python train.py --model="sound classifier" --dataset="synthesized solo parts of chorales (CocoChorales)" --widths=[128, 160, 192] --epochs=131.1 --adamw_weight_decay_other_params=0.01
Rows from block 11 of a small sound classifier, named by matrix and row number. Rows with one number belong to one channel. Each number is 128 + 24 x the weight over its row's rms, rounded and kept within 0 to 255. All counts start at 0. Numbers have three digits each. After the name is the row's rms in percent of the matrix's.
After each channel's rows are labels from the 100 clips, of 14976, where the channel reaches its highest value: "top examples" is what is common among them. Only what is clearly more common there than usual is listed. The data: synthesized solo parts of chorales (CocoChorales). In brackets: how many of the 100, against the usual share in percent.
# convs1: first pointwise conv (model.blocks.11.convs.1.weight, 192x192x1), inputs 0-95
# convs3: second pointwise conv (model.blocks.11.convs.3.weight, 192x192x1, transposed), outputs 0-95

convs1.122 147:180128164119128108129161128131133115111073128160149114128147140086099124100134066128126123130128056115131123146164130160144045112113148126130149128122134129128129145149132128108137150112129128128128128128119131151097134159168131128090128103145125128114108128128081122132143132136116098128
convs3.122 107:123128128183128129159148142143128149128079165142125135146168153146141128128128116120128086130128146128128148109136131128109112128098167159126128128128128121147178191128175109128162129168099120128128162128128128128128124127128140100163117128117128140081134117128064120117140073101094128091
top examples: double bass (100 vs 1.7)

convs1.72 072:109167062082112098159172130128128128128231091134124139128113156144125150135128143115128128129064170128104128124128190128128120112134128144128128135088164158126126128135169153128128119128128138094072128128161092128085122172139133105149128099180156072151178128137152121073153128128092169071
convs3.72 098:152128102091123128128199144125144128124128128128114128147128151128112128176122138082128128078128139118172123128139128125097099170143128141132128128117050112154128140128119131141128168128152130137117128104121128134152103125117128128089128128110125087117110128128146170221128128128128128141
top examples: trumpet (81 vs 8.1); note D5 (49 vs 8.1); note E5 (25 vs 7.7)

convs1.18 130:166149178119182128133187125143128128123066128116128128128152100156138122120128125186159144146182139128122172152114155107128183131091161128172128162129119217080119173128130112128151165191151126137116129133129109177094128147130104128108128135146068128123114103128123109137128089128141134128
convs3.18 119:152128081128101101163176128128128137128128154148128126142128128128162134123128128128084127106150122128128116128143161141128129128112111160087097086128109128154136190165156139160146093163128164128128125068106082143126117112113163102132144103128134128098101128150130139128128100128164128128
top examples: double bass (100 vs 1.7)

convs1.165 084:091153128168142128148128128128127128098107123091132124123140146139137141111128152128128132120128140128162157111128133128128167157156155123128110099169128126084112146148165128105128157096130138207170128181168141179110131155128131133189128135171123111128157157150128128128127132128128133140
convs3.165 115:110163128125103128113142123104128121128128079128128150100155128099097133155136128128123134114126125128128128097120123122099142128128128111122125169109095128067128085112082121114115184129125128243128110132128129152128149138128128124093124149139130119128131089102177128152128168149104134159
top examples: double bass (100 vs 1.7)

convs1.164 129:189147167153128128128152129150128097128128128145128125113105097173114130128107126132128133128128182136131110123120128128128166129070159151179127111140139128107151155128128148128121109171124156128078111128128121128107150128176117102093126151128128150134128126145137151132134155119105075120
convs3.164 108:142128095128128131105119128132128178114161081128122169118128080152126125173132128128122088079169155143136125128136128096155128129117101124148116167114128128132103103159114128150109128115136140126175090067149151128167132128165128153128135166068077122120129128150148128108136132128128084158
top examples: double bass (58 vs 1.7)

convs1.30 097:124164149107157088128130128128131092114153128128128128185132128146153107102143202112124130128138137110128075128156200170125124159102128128150132113113155133131128145128088122128128101146192128098128128128089128129128126128112155096128114202128123128128166125128128112128128128062151128128
convs3.30 095:119172113128119116132147118128140128114133177143145128145146134088128098117128086092128167128078119140102135150165128122136128147128128123145149107125134070128146128130025145095069126128128138128139114143177129137143104086092116119100133080128110080173128103179113128121128128137105128128
top examples: saxophone (99 vs 1.5); note F#4 (27 vs 8.4); note A4 (26 vs 8.5)

convs1.20 071:128128122059128115128131128097128134079145128128128139125128128194112147161145128097115105128144120128128150112128128107128097145113102128128115169128121120128128079066154128128128135145140137130166128112128104163104128179128128182088134128125128128147106147136124128128112099128216128127
convs3.20 100:162133128128110128144128128182126128120125128132128093128128145128087151086148177128128128131075113128134128128095198128156128144128130128123131075165080098128128150158151128156140136089187128143128114128129167128128095133128146096099124156136148128128116181131131092128120128095069128125
top examples: violin (77 vs 13.7); note A#4 (48 vs 10.6)

convs1.177 110:137115128080089109121128070136128107195165136128111076112128134118168128128116144133109128133153152139154108163098148185128125145089152061161136164145126128128189113141128068098112093154092118128131134147148128115148130107063128121128050078127128123128128131093148128129082128128139156175
convs3.177 100:167128113048128091114177108128163167152128082128144132177128116128125128130107128112128119121128134118098145147154128128128124086128128141136165128143083165128100142128128096128090128115141121106142054110136110120104107151128140103128134150128138128094128135129155128174122130091128109128
top examples: trumpet (92 vs 8.1); note F5 (33 vs 8)

convs1.139 106:128129125128127144114128128117138112116128128106112135137128143122158120139128079128128121128122092128127150073144076128128047128128157067120125120138145128141130111167128128173135141105116125135097139141128119124119145138128138145132192129128151106118141128128128132057209128154127128128
convs3.139 110:127122128144112107118128148128113119147150109127128128128128148122166159124143167124128150128051105121128132137126166116135113101217128128137122053128120128095120157138135128128141127093162111135133107152127090128128134125123134085124110128141155128167128105128171128118140127086128128119
top examples: violin (100 vs 13.7); note B4 (41 vs 9.4); note A#4 (30 vs 10.6)

convs1.106 079:109128128128128128118151166128128128145128176139066152128128128133095172073138128128128128128127112128162137128152124128165128138128076123117128099128117081128111128075128190098151150128146138126130144109133128128161128116153134129128157126128106146165111156128128128108098122082128128128
convs3.106 090:112128174109157128161149128104106111125155161127186128187128128128149128103104111118113149142128153146124132043111096115174123128162126078128128128077167128104114131093083128128127128123128147128147093192158170138113128133138101113182080108114128128112156059128128144129128128110116128115
top examples: saxophone (97 vs 1.5); note E4 (29 vs 8.8); note F4 (25 vs 9.2)

convs1.27 094:174137177148177095117133141094128099128128171138080146165124139209128138128128128145095089128128149128128163097123146147128163145056160149164139144125150142132128164058128128138144125140128125145137147115143154128130128128128147179179128174129111183139092167102128138081128090122154137150
convs3.27 094:153128160116123128128120112151108131128148087096104137055150168111112128128128157111139122128119143128139106129115127128146079126128128128110164152154083128176106120119128134136119196128135097141118128108128128152180154128138128140128166165141135128127140128128111101169128128175128128128
top examples: saxophone (74 vs 1.5); note F#4 (42 vs 8.4); note E4 (28 vs 8.8)

convs1.1 100:142144129128075089128128145146128128095133128147112141131095128113128156063128152128173154128128128128116155113131123128128116090109156119078073128158126068139132161159136128110083114084149108117128145167156106092121128146128115130156131128136128128128096128128127112128118138109114108116
convs3.1 109:098072128190137111128135128122128144128125147135148128148128173104116128128109128138105120157089128100128133135128163152110128128128145132104201113184112128097128160127204128146183095117100121128100152126084114119121128151128163120128101107146128153130128157091117128144160128114128128123
top examples: double bass (100 vs 1.7)

convs1.158 074:164096132136165130128125128084128133128128128128069128140115163166088139128128157098121116125130128128170125098111128128172128144091155086135110122067134131158115155072128128113104128128128068159128128086128148106132101086128137128128128114128116141182129141110128129102102131136128124128
convs3.158 106:130116117128155128134073152128128128160128095158128146075130096128116157116142067128128110108200128116116123176141072149127124114131035128128111094124149144095111128145128128162121172140128128230128128121147128146128169128128128128104128198125128169227121115135103128128128128128117109159
top examples: saxophone (99 vs 1.5); note F4 (27 vs 9.2); note E4 (25 vs 8.8)

convs1.64 089:147128124136128128127128072174128097128170143128138094084128128128124126128092128142131128159173128111128128138158099114128171191136103133222155128149172128130128119128149128161128128128111158108128125166168128112152125128128128128128112128151071153133176128128128155128128191093128108104
convs3.64 088:132128103130128137196152128132128128107146157081128164128128128128133128165158110130097149084103153128128104111128110113105116192140140136115162128102129128176155145128074190116100142128092128129189128121157128128167090129099128140137137086087080128168128133123070117098164121128135128150
top examples: horn (90 vs 6.9); note A#4 (35 vs 10.6); note C5 (30 vs 10.5)

convs1.169 078:204144128128114096128128122138127128128128134128128128121128109137088128117128134197128160133178122175128147128128070136128149165067128197149112081128166138161178128128128128129144128129131124168127091152132128118128128104145105128120128137126128128110134128122132142081128151095128108115
convs3.169 104:128128136126128128152151179163160145171128160159095089158134125128138089092128128180113144160128100128128149174127173128134127140128141131114128087128128158089190141150128118151145099128099123049114121128076123108128142139140128128128130082157165161102120164128106120105128128107128128128
top examples: double bass (69 vs 1.7)

convs1.94 103:098128128094133099128113123138129134091075127154102128118141115097157128128157181139103128131128128159101102112128124169153125103144128163126129151096110159128128128132111147160085115119134128114128128139128101109093113160126128108128130096128105121128128128111125111121121093081128162105
convs3.94 094:129128151100128112080128168160128123150139095128111128114134131150109151094101186167128112126125128128109141103098123153128128128105128128104148097125182127128139128120172123148122142122139117128162103126143106133128159157128175099128128177119128136128128128128161123128130145128120142106
top examples: trumpet (100 vs 8.1); note D5 (39 vs 8.1); note F5 (26 vs 8)

convs1.12 076:170108067087086128128109139076176121199163094171059128189128129154091128119122143102128127102094128128128125120128110128176153128128114128120128128128128128128119128085132128153110102128128128092128130128081123128128128073165116098127181118128128098148138128139142116104128128129168128130
convs3.12 112:111128150147151123173165118128128128050128114128153100137150106152128128134128110061128117130128128107121171128117166131140122088135113118128128137113128085113088117083166081126175109099128157128128133152123140128114135128132128128135089113146115128089150115128113128138100096094128151141
top examples: horn (77 vs 6.9); note A4 (38 vs 8.5); note G#4 (34 vs 9)

convs1.0 085:097158128137128127128163118122128128135128155156144140195149144128144096128128180142125128126125167128134166130110126100093177128128148100101124131104144164072149162061164117120151108144161128124152128123123109134047128128071128154128091128128134137104162117128158128142117138135154128136
convs3.0 096:132128132128128123097136142127156099140128156119128099128128182131112089132176122156062125096120142143150112134169128099128128143140128139128142116128128180109128187157107171155097134154088150141128141128144118144137159085128125121138152067118132128169128113189118162163100146121205128142
top examples: saxophone (73 vs 1.5); trumpet (26 vs 8.1)

convs1.61 181:130144125102121128126128124143128174112106133108128128120119167147116128128115160146119120158136178150127141065128128077128145128158146167088128080137148111122106116105128137190129096088081108128128135140144138127132141145128125115100105143123051175118119136128128107115136128103128093176
convs3.61 117:143138128105128113107120142150128145128125137193169065125124065128128110123146095163128128138126105156085138111124125128103123128136128144128124128159128131107116128135122140134128131140155128127147112120099137112108149171127100128151143137128128128106128128124128074128128151125128134151
top examples: horn (51 vs 6.9); note A#4 (34 vs 10.6)

convs1.126 049:189128128125128128128123109111200096102128146101128090138114099137160128126200128126127128110128110128126128139115128128139128128084147128128125135155128128128163126159129128119104132135097113128093128245180165139128104158119127127134130146112123128125125140128123126132128128156128128149
convs3.126 043:130154131128149119128110128101068096128100128128132128139122123111128131151114125128128160130118128135064155000133104136128144099160128108168129127106096130123128144138098140128167109128182128128128128128128124128124158137153128082128128113128130120132115128128189128128128113083152128128
top examples: violin (100 vs 13.7); note D#5 (69 vs 9)

convs1.52 098:152128128140150153095139153124128128160114112128117142128155100170145145093178128084108125114167174128141129128133123128173140128083119199128136134125138128089128110140106136173112155162135128104157171118128115109137100128128159128102128116104135124128128085128128082144177094109132131129
convs3.52 095:154086134128101128087080136145128113174147128128132083072128117105097114119128126199088128128148128147128141163128123115102128128128128128128128097156158170103125127156155128177119121127122143135089103121128109136110139167134192099128128140128128128090089136140153130158128173143150128121
top examples: violin (94 vs 13.7); note B4 (36 vs 9.4); note C5 (29 vs 10.5)

convs1.86 108:150117171117108139161128180141149109128055130139128132173119128121109128069145130128113172138128128128145120128146128167133076141128128105115128114131082151128074126107128128126128131128127182113128174128140207084132112134133134090128126128113128118128128128117110081128128128128113114128
convs3.86 117:141138143170146128119157101124128161098116092128181144125155097128091149128127128072166128119098128128111136128128144143156113100149124136166128128128082088144072128128154133128152142128128168128107128111128216120134128125125084128148105171128128128128128107122148128128120145120041125139
top examples: horn (89 vs 6.9); note B4 (38 vs 9.4); note A#4 (30 vs 10.6)

convs1.39 101:123128128170128093121128122098146128128159141104150160128129105139095128128130132142117158128096140162086143128127162158128138097150161128097143164129149139162128185153155128122083085128128124119075128167123118075078137101085128086152128130190160128102163154140074162128128080128116128122
convs3.39 099:110128128145128128170153128128143131115117128131128121128128121103144087131157124122128146128128153128123155176182128152112121134128195147128128167135110128099157178128100129122130128143106129135090128082128128131128128120093128140145136072096128128156117112134079126091167128128110159141
top examples: double bass (65 vs 1.7)

convs1.16 106:160128149102132128157124160120144099210132128135128128156128084128176128171115128128090141128156123153143128093087129128128141069094128125179157152132180128164154128103128136128128141158097128122154128128128124128135127079082128128149162128128188142125128128158128193128135128104129130163
convs3.16 100:120128077147096147128071114128040101150150128119134159109128136119103141092128113154128128099128107090167089120092128113128113154130128135028119128158164130160124112128169113164195110152143124172105173128128131117110110146144168164098121063128123135117163154135128112128128133128128144128
top examples: viola (83 vs 8.4); note G4 (37 vs 7.5); note G#4 (27 vs 9)

convs1.58 108:151128150128128128128117132134090069174134116146128120114128128128146130169145128128131128107179155108128149135101138079128166128119128166153170168128128128117128103110128140128124128199126194111086111128116109134165136128117101180147104128138104165125178095128115085105145128128128130138
convs3.58 118:166078154129127142121128138139126128166125156102156104128128131128130112128128184102140131128106177152126128127090122128141128128125128128128128128152128082125123131110111128136082168089107128118147127111108212083201128142128083101128128126103145128128140136119128106147148168116108178128
top examples: viola (100 vs 8.4); note C#4 (33 vs 12.1); note F#4 (30 vs 8.4)

convs1.45 091:128135128075106153121113107147137154134166103126170130128190128095154130151128129189188128139148106104145169135128156128137118114146128118140128120128102212128128107150157128128128129128153155120128128151121105196128181140133128164151128114129114168128128120139144136135148128108159128090
convs3.45 101:104100143128138128128102158143128104174130128128128127132128128109145144128128162128177120137100126130128120231149088128104128155131141128128151128099138104128128158137117155128076128115117100128128128146128128128118108168119128128120142150130128130128115111128109128105156128151128126128
top examples: horn (100 vs 6.9); note C#5 (52 vs 10); note A4 (41 vs 8.5)

convs1.3 097:151116151128120128128128093103117087093125120167113119128128128145095128135128089129116096122128132117148128128145128111102113128111162128206099140113128139132178162082138135166129152181161165191133125128130128128157133120128165118094089128131144121130128128095089128128136127134106137128
convs3.3 108:154128106128128114128137128145084115128142117128155194119109091129149104118116142137128107140089129125128128169116128128143128125107163128134128120128107128128128128111128142128128128128128128000131128128129120088097128126128128164150128158140130146132117199153116155128100081142134141133
top examples: saxophone (65 vs 1.5); flute (35 vs 8.9)