Weights of a small sound classifier: 40000 steps.
Rows from block 8 of a small sound classifier, named by matrix and row number. Rows with one number belong to one channel. Each number is 500 + 40 x the weight over its row's rms, rounded and kept within 0 to 999. All counts start at 0. Numbers have three digits each.
After each channel's rows are labels from the 100 clips, of 14976, where the channel reaches its highest value: "strongest on" is what is common among them. Only what is clearly more common there than usual is listed. The data: synthesized solo parts of chorales (CocoChorales).
# convs1: first pointwise conv (model.blocks.8.convs.1.weight, 160x160x1), inputs 0-79
# convs3: second pointwise conv (model.blocks.8.convs.3.weight, 160x160x1, transposed), outputs 0-79

convs1.156:601500525501532529351455500500533500522494500487539500500500568500413488500500500466437500488468478554500485455597515533503434411548529468500443519500621500521500500500553521449475508426500493576537479519554494500466598500453560537471612500
convs3.156:513498542516535500452445499500464509500557500402446488559500439554502497500545505462500500558458499500408500523567483500528538480476470447491474500443523541500494431497511448431500522543469500508500492448456553500486500500500500463497353496
strongest on: trombone; note F#4

convs1.58:496487552470463488558492500464520482444573538572502500574470521462500482500504563399500581533500577475435499506482500538500432504509533523491516509544500500535561450500463495513493503499508500432431482565536468486500413464476510515489500474
convs3.58:502351500497567589536416500481500500582500450503423500526452549500500511500512541492628500394500476512500500527548500454487542541567513530500500500500464523500582497607498500505500500500500505500500500500532500510484459500500500500450438513
strongest on: viola; note G4; note F4

convs1.37:543500500500500488500451534548500500466500500464553500500525557500624476500438454562500500500496500500488500500523500648500499493534570382484500500543503517520500491507507520496500531500565500520491486516506504500442500500500500524500359500
convs3.37:515500500512486500500466550500464532457613480435426500523493500500507506600496492506499500501500518509477497500533511500479455500491435500500500589343516566410471548495500463504477505532525479500492500430500500478500500500509500500500500500
strongest on: tuba

convs1.153:500485457500487426587504500529431554494414487482411463534478557498455500500519492488433500426500464471437500500558502500500500473500437555496558500577500500529409572554623512450444484555539506500499521500500500467500554500482455500500510500
convs3.153:487490500485495501499477503500494500500525445526515501389500553480500500568500500473429510504527503500575534500459480500504362477470523500529537450536468466591500500500500500514487423500570500509428500500575500500474552500431493522500513500
strongest on: instrument: violin; viola; note F4

convs1.65:501525500493512548543500500509510461488500531525546500475441514441476443560517466466501479502511477500500504425524491500530455418546458481436469500515422500526497527548500535499500500466465500487434520483469387522500500512500500317459567500
convs3.65:474499489465499543438500505533500504554500435482474500490572500594456500542538554527524523489444525553533500525449408500537451449459559459424495484489499435500439500518519500496528498495500498500511500500572408487500481469500445554450479369
strongest on: violin; note D#5

convs1.95:500464499540441480500500500513500515500500500500500519509543568527477494471500541510518500513500500411498500531591464542513474500500495571482538572500483500485408575508485433500500473683500476500506446436501551500500447583451566523434539500
convs3.95:469428511500500590497469500500546405415635500500500515630404500449482539510500500526464482559501474543548532500500500483472525500500540548500500433500480500531609500526500500500500500505467405451503500471500500509367487500482465500431487498
strongest on: bassoon; note C#4; note A#3

convs1.41:533490405451443485500518500505500500487491500500500522500485583471500476465481518500407500500500500511552504482459500460500552507368539530541634500500489500468484560500500513478582460565546487499522539500489540616427456504500500524507436500
convs3.41:500495500551518536439500500500537505500467504500454466448359510499500501500500507529500500481500500512491526500500513632460574486473406500500500500447473517500568500488483490500500500506494457594510539495482460537500491553500563475470505500
strongest on: double bass

convs1.85:500500563441493424390487500552508499485500520500502546533500500501444528576500521500500594484509469500542511500500458526546500513500479500500439515500619490601544466414500413503521500529500466529500502516500378480567500540493479527534458559
convs3.85:500506481500500521536500505551500562517460447613568500467539508466458497408438456533500500473533500570552541515430508500507500521484500548486522500500487472500423556488479565519630461441500500516453510562563500517500511487509500524497585484
strongest on: note F#4; oboe

convs1.72:500519500500609674516572498467482574524505497506522539529500500506439509521417500500500474515506450500441593594478565477565545480549494547499441419492523500537500474500473461497573498517545453500500500500493500613541503500508500464500427500
convs3.72:518557500443494484471500509500484586472500500487387500500479500500521484576440481537407500482500500500539500480515523440569589575500500601472496446500500487580488537500427500501500443444534500500500470484530500500540500630500500486500500500
strongest on: tuba; note C#4; instrument: trombone

convs1.24:460505537500500500510518451498461515504539500487544531500478480562589500500500494500500500500489447599538500515555454500490474530510429482512500525460406500466503449506487510500500451500500562500552488500580501544500519500476500470500314450
convs3.24:466435490500500512500488496534512500493500508450500429458507500413471487500521500473500500500500476570500543485410550500500410500500537500534508532468500519547445500493376500522503471463599500591468493457452515500500486500500485527516500531
strongest on: clarinet; note G4; note G#4

convs1.90:543504453462515473541500484443572366415500500502557495572460494511432500500513519473526500628515562500500473528500500500563495434575501529511508460496500574529401392494500497486557460475479510492486496494508491483575509553550532454500500469
convs3.90:514500464500520600513499525500454386500500526517548500500445535427558523542480533473573645500513545500507461523552468500500496490515448500419545525474500430513561504530609500500484500504487512474475448468501500500500449492554532534515500523
strongest on: viola; note E4; note F#4

convs1.132:477523434500500500511500489500529419497438453576511471500473500500482455500511570411376500662483540483500457591467388500501500515500500482484521500546490523515500500533479471499500480466500487500488544488500542487518460500464493500500500453
convs3.132:500469522499500500472586447429490603449500411500500317488510522570500500446502510463500534500500500517539520496563517549522473500500500451551467471500507533508500508500500556490506500514523485449570561565482500428455543455462503500502525445
strongest on: flute; viola

convs1.131:500500490500500500520467525524555495482500493500500497500477518538525500518526479517497470481515500426543500500500551500434573426500502500458500500388459500500582500500468500544542500500530555500499500464500500438447463473500500544569500500
convs3.131:505466551504456506564500500499572445500525526450500486477351501498541523582487515500500424532492508518500500517570498509500581411500481482500500529567524547515594500483617430498479500500500441500588500480476420500489510500500513544487488550
strongest on: double bass

convs1.123:507542500527493500424470514615521412500500517466500537455500500500537485452514460500531426489575526449500578500461588440500500522434500486417440500483500562540531500491445500490434484536503504500474502512492484499500474486494487553555497524
convs3.123:500500477500509500558500498522494500500407500535596500591552491500486479500500470500446560504521523517531500461500541509541462500541525500500500425500486518518428512491436569500500494478514500404500500536520577500500539453447500519548589439
strongest on: double bass

convs1.53:500473586500471500500539500421456385496500500591555453573489468460491512483492500500416500500423500447500469437511500483500493375492500483498546500457542492512500450540500500500549501517457522488498517508550560514500429507551500559500536561
convs3.53:500503500522558511437505500500509437500603534434468500445444463536542490635533499500500484519500500450472469500579473504500529479449460453481500577500484551455573499520500461447453494562437449500531500463500500482500415585564500480500419500
strongest on: note F4; trombone; instrument: oboe

convs1.133:500589500500500527387500550500500520552554531447539527486500500500500500447484500500500500608500391520483500486559517562500515500490595474484500522480502543491568463549534527432518451454500389500533519426472584583500538520624500506493485523
convs3.133:489420489463483532472500499499500364500502496478540480446597520522488508618488511491533500512507480554500514500402529587500460511561434465500548596500500469500500500530546540500448542551491498465432501599533553500550500508639500482501498496
strongest on: saxophone; note E4; note F4

convs1.112:521459485500530451477461500500576500445551500429466524505500436472500520594450491546457500500565477396528500500500445500500500500395500500500452496508575502500500560443503492500546500341467539500500500509541500506500561500500535537500546589
convs3.112:514408500500500515521445491486568475632427426467500500396619500631500520475513538447482475516487500549518455500543477548596465504500467560500444440500520505500476461514568465500515500500496500460497500500500500519484455469529464526550489464
strongest on: note F#4; oboe

convs1.52:530500481496524391532464487490503470500490500543500445457417436524469500500505438502500487493456510491490473500532538500519533490500564413377500527500451517397518421500490462456593500433458535484453500421541479464575548500520488435500408493
convs3.52:567576541535519454468576500500500500525562546500491445520500459500495516387536519489477448471500424411472436506545454474482515494558490500500492521459537492475496488494443535471546520484500507500500580559395500517470465500500500482500494466
strongest on: cello; note E3; note A3

convs1.63:500421500484500479500553496592511600541437501500500448482520497459500500532500500564515500484500543500441523413500553475542528500597574476481500536500492548450472477500500543520449466500500485500548500500523577500513454328546497567556500490
convs3.63:512434521516541491500465532500452547505541489434500500522531467500505500626547510474479500514486522439407484529551519500484500500500500500482532582500525575433551480539457465500565500507493500500519468500500500487473422526573506496492430501
strongest on: trombone; note C#4

convs1.27:559441461451506496500567391508579559500591500468522490541534462531533500500500438451484583473568500489517477514500500460527494574536498488531465436500410515472500500500500500491500487480500600447511514381497524444492591399500468479500500426
convs3.27:479535483510574500500500437500467500500500523505500501500586466468469529493500500534483469500500424460500487500500500399482667500500424441533500563500525557462465446522558476510499500512500516527500500706529500485549489590555449538522399500
strongest on: trumpet; note G#5; instrument: clarinet

convs1.22:500451500487467500586485500479523467545488540418499510469500500506500536552522528518519500468500529502500508500503500483500511512512470500525454581500470500438518500470493543531507497577500541490497523488498449423500416510529571333500500500
convs3.22:560421500593500500500538500500500500500472537500500477509474530500565500500474500485500443500496404388544458521623527500485485504528516529500476497500485392439500480466500538516577500584480500435504577500474489534454469512628471455538500437
strongest on: violin; note D#5; note C#5

convs1.78:593540530463510508484500500516504500392529500434506500531596500500562467459429505518568466626472496416523543513522472556468487522531556500472536447417500552500496500483533500406480473500478500485486500469500510561495613363479518494503500500
convs3.78:500483500512500494467500500463488406477511437535449488518609485545500500547478514500500534478500482563500494500518415494549460460532519483500500500500458491515508528488500490511482502500500475474548500623495416500565439464602500479500446471
strongest on: viola; note E4; note F4

convs1.93:500500427538500469502424436500483482500496440487383508500500527454454522544565532507475489500416486399471499506479585500545500506415488548511500499501500515524457511502500500482500485500530500500506479522500450559406419525425555468500531500
convs3.93:523558500500513519459457566500406546561476455576554510509639500500442458387517470480500447510525500504468500505486502462522442511476557561500505476527500482540377491500468543508570470478514562497492469570487500451465500500521472508540500500
strongest on: oboe; double bass

convs1.55:414500500523557615500548470500500542500524421500500447500528500475503487466444500492500478461519497408457499500500426545571489500500521325488406572481482458500500500502490500409597500435522460483460489500477378512513539507473493440518541501
convs3.55:493528500500447535492500531470500563474514475502426445500495500446500489500492485474385519484493500504516501500500534500500542500500546603486500435522547500459543574514452516493500493473488500468500510462500500511500537491500492500450500428
strongest on: tuba; note A#3; note B3

convs1.15:500410499563472492520449500501490500561487416524500434500500458500490523475539487470426474471497524390500491500522447479496500481500471566611522517500513526500486424500470513552469394620500538500500572437500500482500519483511411476555593500
convs3.15:500468516547557543499479500491519500583500513500479500488530415458500500663511500511471599500500460423454506500548472500509529500522474412516488503500502500448500462500461456487492504509516550510539461500442475490447426500500483451427398435
strongest on: note F4; oboe; note F#4

convs1.13:500443500455500500500500543483500477500439500500567492512423500500500500462433500500500445463422512551404474469474500452606520535470450517582503532500471500500455500500519525466525519437518500500563513500469433437599500449505472383535484500
convs3.13:458500440478418543500500469500500500568500500500547500572500493551500494378500502500544437434510608500517582500532516500449488438483509626470500553500500497530500509483500500500559531535500500398435510509515427473500530500500540500460500476
strongest on: violin; note C#5

convs1.103:554538500500500572490500500500500481551500567534507500489466451500516515479502500487505521531537500500488518500521500500500436500500514584500468475491515556488516500516533533488500470500440457510475522577488559472519492430488454535538555457
convs3.103:501456540480500468463440493510489500555600500500419512458551500500500494548500540456500447561456452497407486500515472525506500492453463430496500564500529550500500452492523500459468505513480458494459463521465477431432398500590493505525338500
strongest on: double bass

convs1.14:449452500486445416500500482462425500374432500500513500495473440407485482500500486500500464472495551457476435540518500540492506545500448568500500477433500450500483517466477500517500508540541500500453551531524500422457500500466503485592500396
convs3.14:534533493482500518522500500500500524500618473426439500522476494394544500560504500500590500525506500500491500485500528535514515427454641593473466392525518500602449529514520469500500500500455500435500500534487538500463493500399517467500504556
strongest on: oboe; note F4; note G4

convs1.84:559500500519500417494444400517471501512500479526500500460467500558500507529593468449430500587479547500527500500500500489448511485407479537559502507527515500468527543500536511487499461555500500500527499463500503500493458610474500500383546560
convs3.84:500500465440389486489549516526505455465501500526547500548525500500473486500500486521523446443536500547561500500493500522482500496503554576500500490529458447535422559492501500535505500476500517500492552517532495550536553460500500522537672515
strongest on: oboe; note F4; note G4

convs1.140:562500498509551500459500475500563500450574509418555470564582475500500599530474500516500533535512545523435531478488471416500528500478519436500479534500454561531505507500479500461380500470493500500530529541522516491532538507500474458510500523
convs3.140:506500484548509499500500500500489504425620500508489414475552359500482500509500500500414363459494535480548491482535528417464509449451574500500430460407502500500468500495500496487510464429500500500560511584525499532569500500495488511458453533
strongest on: violin; note G4; note G#4

convs1.101:413525500482510436500484500525472500521500494442500500500472500534476524477505500511431463500455450529395564500492500600500543434559512510451500451500652511418458500500460434557500520478421509435500500481558500425500500438484458500542477500
convs3.101:500500551480500477477500510452466431553552500500428531500486500480518519551500508500501436527462461397482445528500500553505500482506492463500458500517535579500524457468500493451430511520500500500578445455453538475467500524500477500478385500
strongest on: note F#4; oboe

convs1.44:483424500500435482407500502487470408463531500459500470498530445477500492453516485500527518518536383425466533502483511500569588498500535513539534457522535500511538521500438491545442500500500441552500500517479517521513464528449562533425507493
convs3.44:513565447500500500529523500549500539481500465595556500507492500501518498413480466545460488465521514560583543472469494475497468500562534540500500451500492500563455524500472554548530490453521500462482501503529527510500558500500500502540608483
strongest on: double bass

convs1.74:505505532460500500493550527500500500539500496500532461552479477508477629516504552462500500487471500479500514487430573500500500500459500540500503500484489565500525500461431464467394497487473446459500495480501517500481444500498480500540486500
convs3.74:500555490497500444486422450500466500500500501501473398500521582517476489494500500473401608500500500410524500494500498623485490571487453500500523452519507500500428486507486525452629500456502516500500509500452533460435500500500523418513525544
strongest on: flute; note F#5

convs1.92:484500527546565553560500529473476450561525409500496481500500500482418475500479520458500446500571505365500565554535480486500464576578500467522497520500418500500523486439582504549520534467500500466500500500500429488502449542505500355488500458
convs3.92:516489500547534444557548500524500500500395529476522546497466551431526510449500529505533467486492436480512511537555506524500454495594500487500468616477516505429536500482645473484486545515499507434500553500480500500464424500479503495500542513
strongest on: violin; note D#5

convs1.89:449469500551500437504516500479462529500474496500500512542500515422412485437457500494518536500448494511500500500500500500609521500536492500366500492467537503567500506500459500520500562501502510500607499500467535500593502515519500500605421500
convs3.89:500500500365500500503534488564500500449437500572561509468463571500509500500464500498500477500487500519514549500454484480516494500492570651500463388439488452541415526504506500500466475526532547354423525489500476507517465476500496500539500456
strongest on: note F#4; oboe

convs1.8:578530468469527451467470500500514478473500544510515500472528426487500487521473464554634557450500533509523500500490471527545535526468540379398500594470500455508463512494470500526500500392528466467489494540535500500444589532461564500506500535
convs3.8:478552527464555500500489500500472494406441514483500377587537529558495498506495486500398513525426504498491500525408471549500519531445570472515457541500497571571464547500500519500537524519493560522534546533500518537450517500474499432500528500
strongest on: viola; note G4

convs1.26:540500525548500555489500527407528500527500558450468500576509454544507453409479494468525485528512471500500523507500500472500538559479569500544567518500575511393483551500509552506472500500500500522522463500500559515596377513500500528500484444
convs3.26:500414500554483500433579500526531500500483463469460488500512588500463500507485480494476411475500500530568495495515492585545362476453479464489528500447500500500495475502500491500433500483525455500478500510500494521500423473619500500500526455
strongest on: note F#4; violin

convs1.61:465474473500493429500500500500461459375500477487493455536506541441500479500459519498500500624511550412500508521500505500539501500556520541489525459498515499500554478495490500542375497560450514558500500499500539493500471441530493500534478482
convs3.61:484552559490500410476467449492511584446460500470504500500534577562500450500527449520382501513439455501485500537441550420481520471519542477573432500525500493512477557474462519462468564535465474489500548526520500561525516492510500453535547500
strongest on: viola; note E4; note G4

convs1.66:500500500500534512432500498500468500524508500546470485465550500517500511586469500500508533534463500500500511500622447432523500505573503500476440471591563454500420500500488500500500500462405500448562519528536510500483500500369457500541475500
convs3.66:483500500500462500543549500545500555477380473554490512444510500450507493500484500557500500500500500589578496488427498458497491500500500516508535483524500425503467533509500534552498477500500469529500500526538505500577564492469500528522592500
strongest on: note F#4; trombone

convs1.70:461490468500500499447501546592474496503500500500483500486487541500548425500500564500470500500578508440453577534501508516554502543571449452500486500472568464500500469500500458451507545454512528537497566450520500486500473534467500495531587439
convs3.70:500504502500515459500500459547511500471557563500511498457480500525463500508500538500601442507429500525500500500487490519529500528427500500511477575500500612500485488469575532500407519470500500417544522607535426436500448523581500500551400521
strongest on: trombone; note B3

convs1.76:500642500477473396558500500445507500500464473532539482534474563500576500500500500467535510490459547455610500444500530523468543500500439481500500513478500473470463500516500474506532563632500500551517496478533437500548500497472472500500331500
convs3.76:497635487532500542473499517500496502500465560557610363562491500500534461525538491536500536500509491500527527503500542500494492500500524479480500393464464500502500500500500470474461506500507552490598484479513484515500499511500500510495592500
strongest on: note G3; tuba; note A#3

convs1.144:428500489551409500500500510500500483495506591537463562482500500500498500500504500500412565603500500486500486492566516612500476571522535508582500500500482500509518440523476451489467569569440500507473521503494505524449500500447574540500481500
convs3.144:520543507528538442551523500450435435500305467458534415453513543595497503500459500500396526521488525472468467491471500526489465534525510500553484574525530537504500469434530537477500575604495500446555500454476535475508549490500500449521500497
strongest on: viola; note G4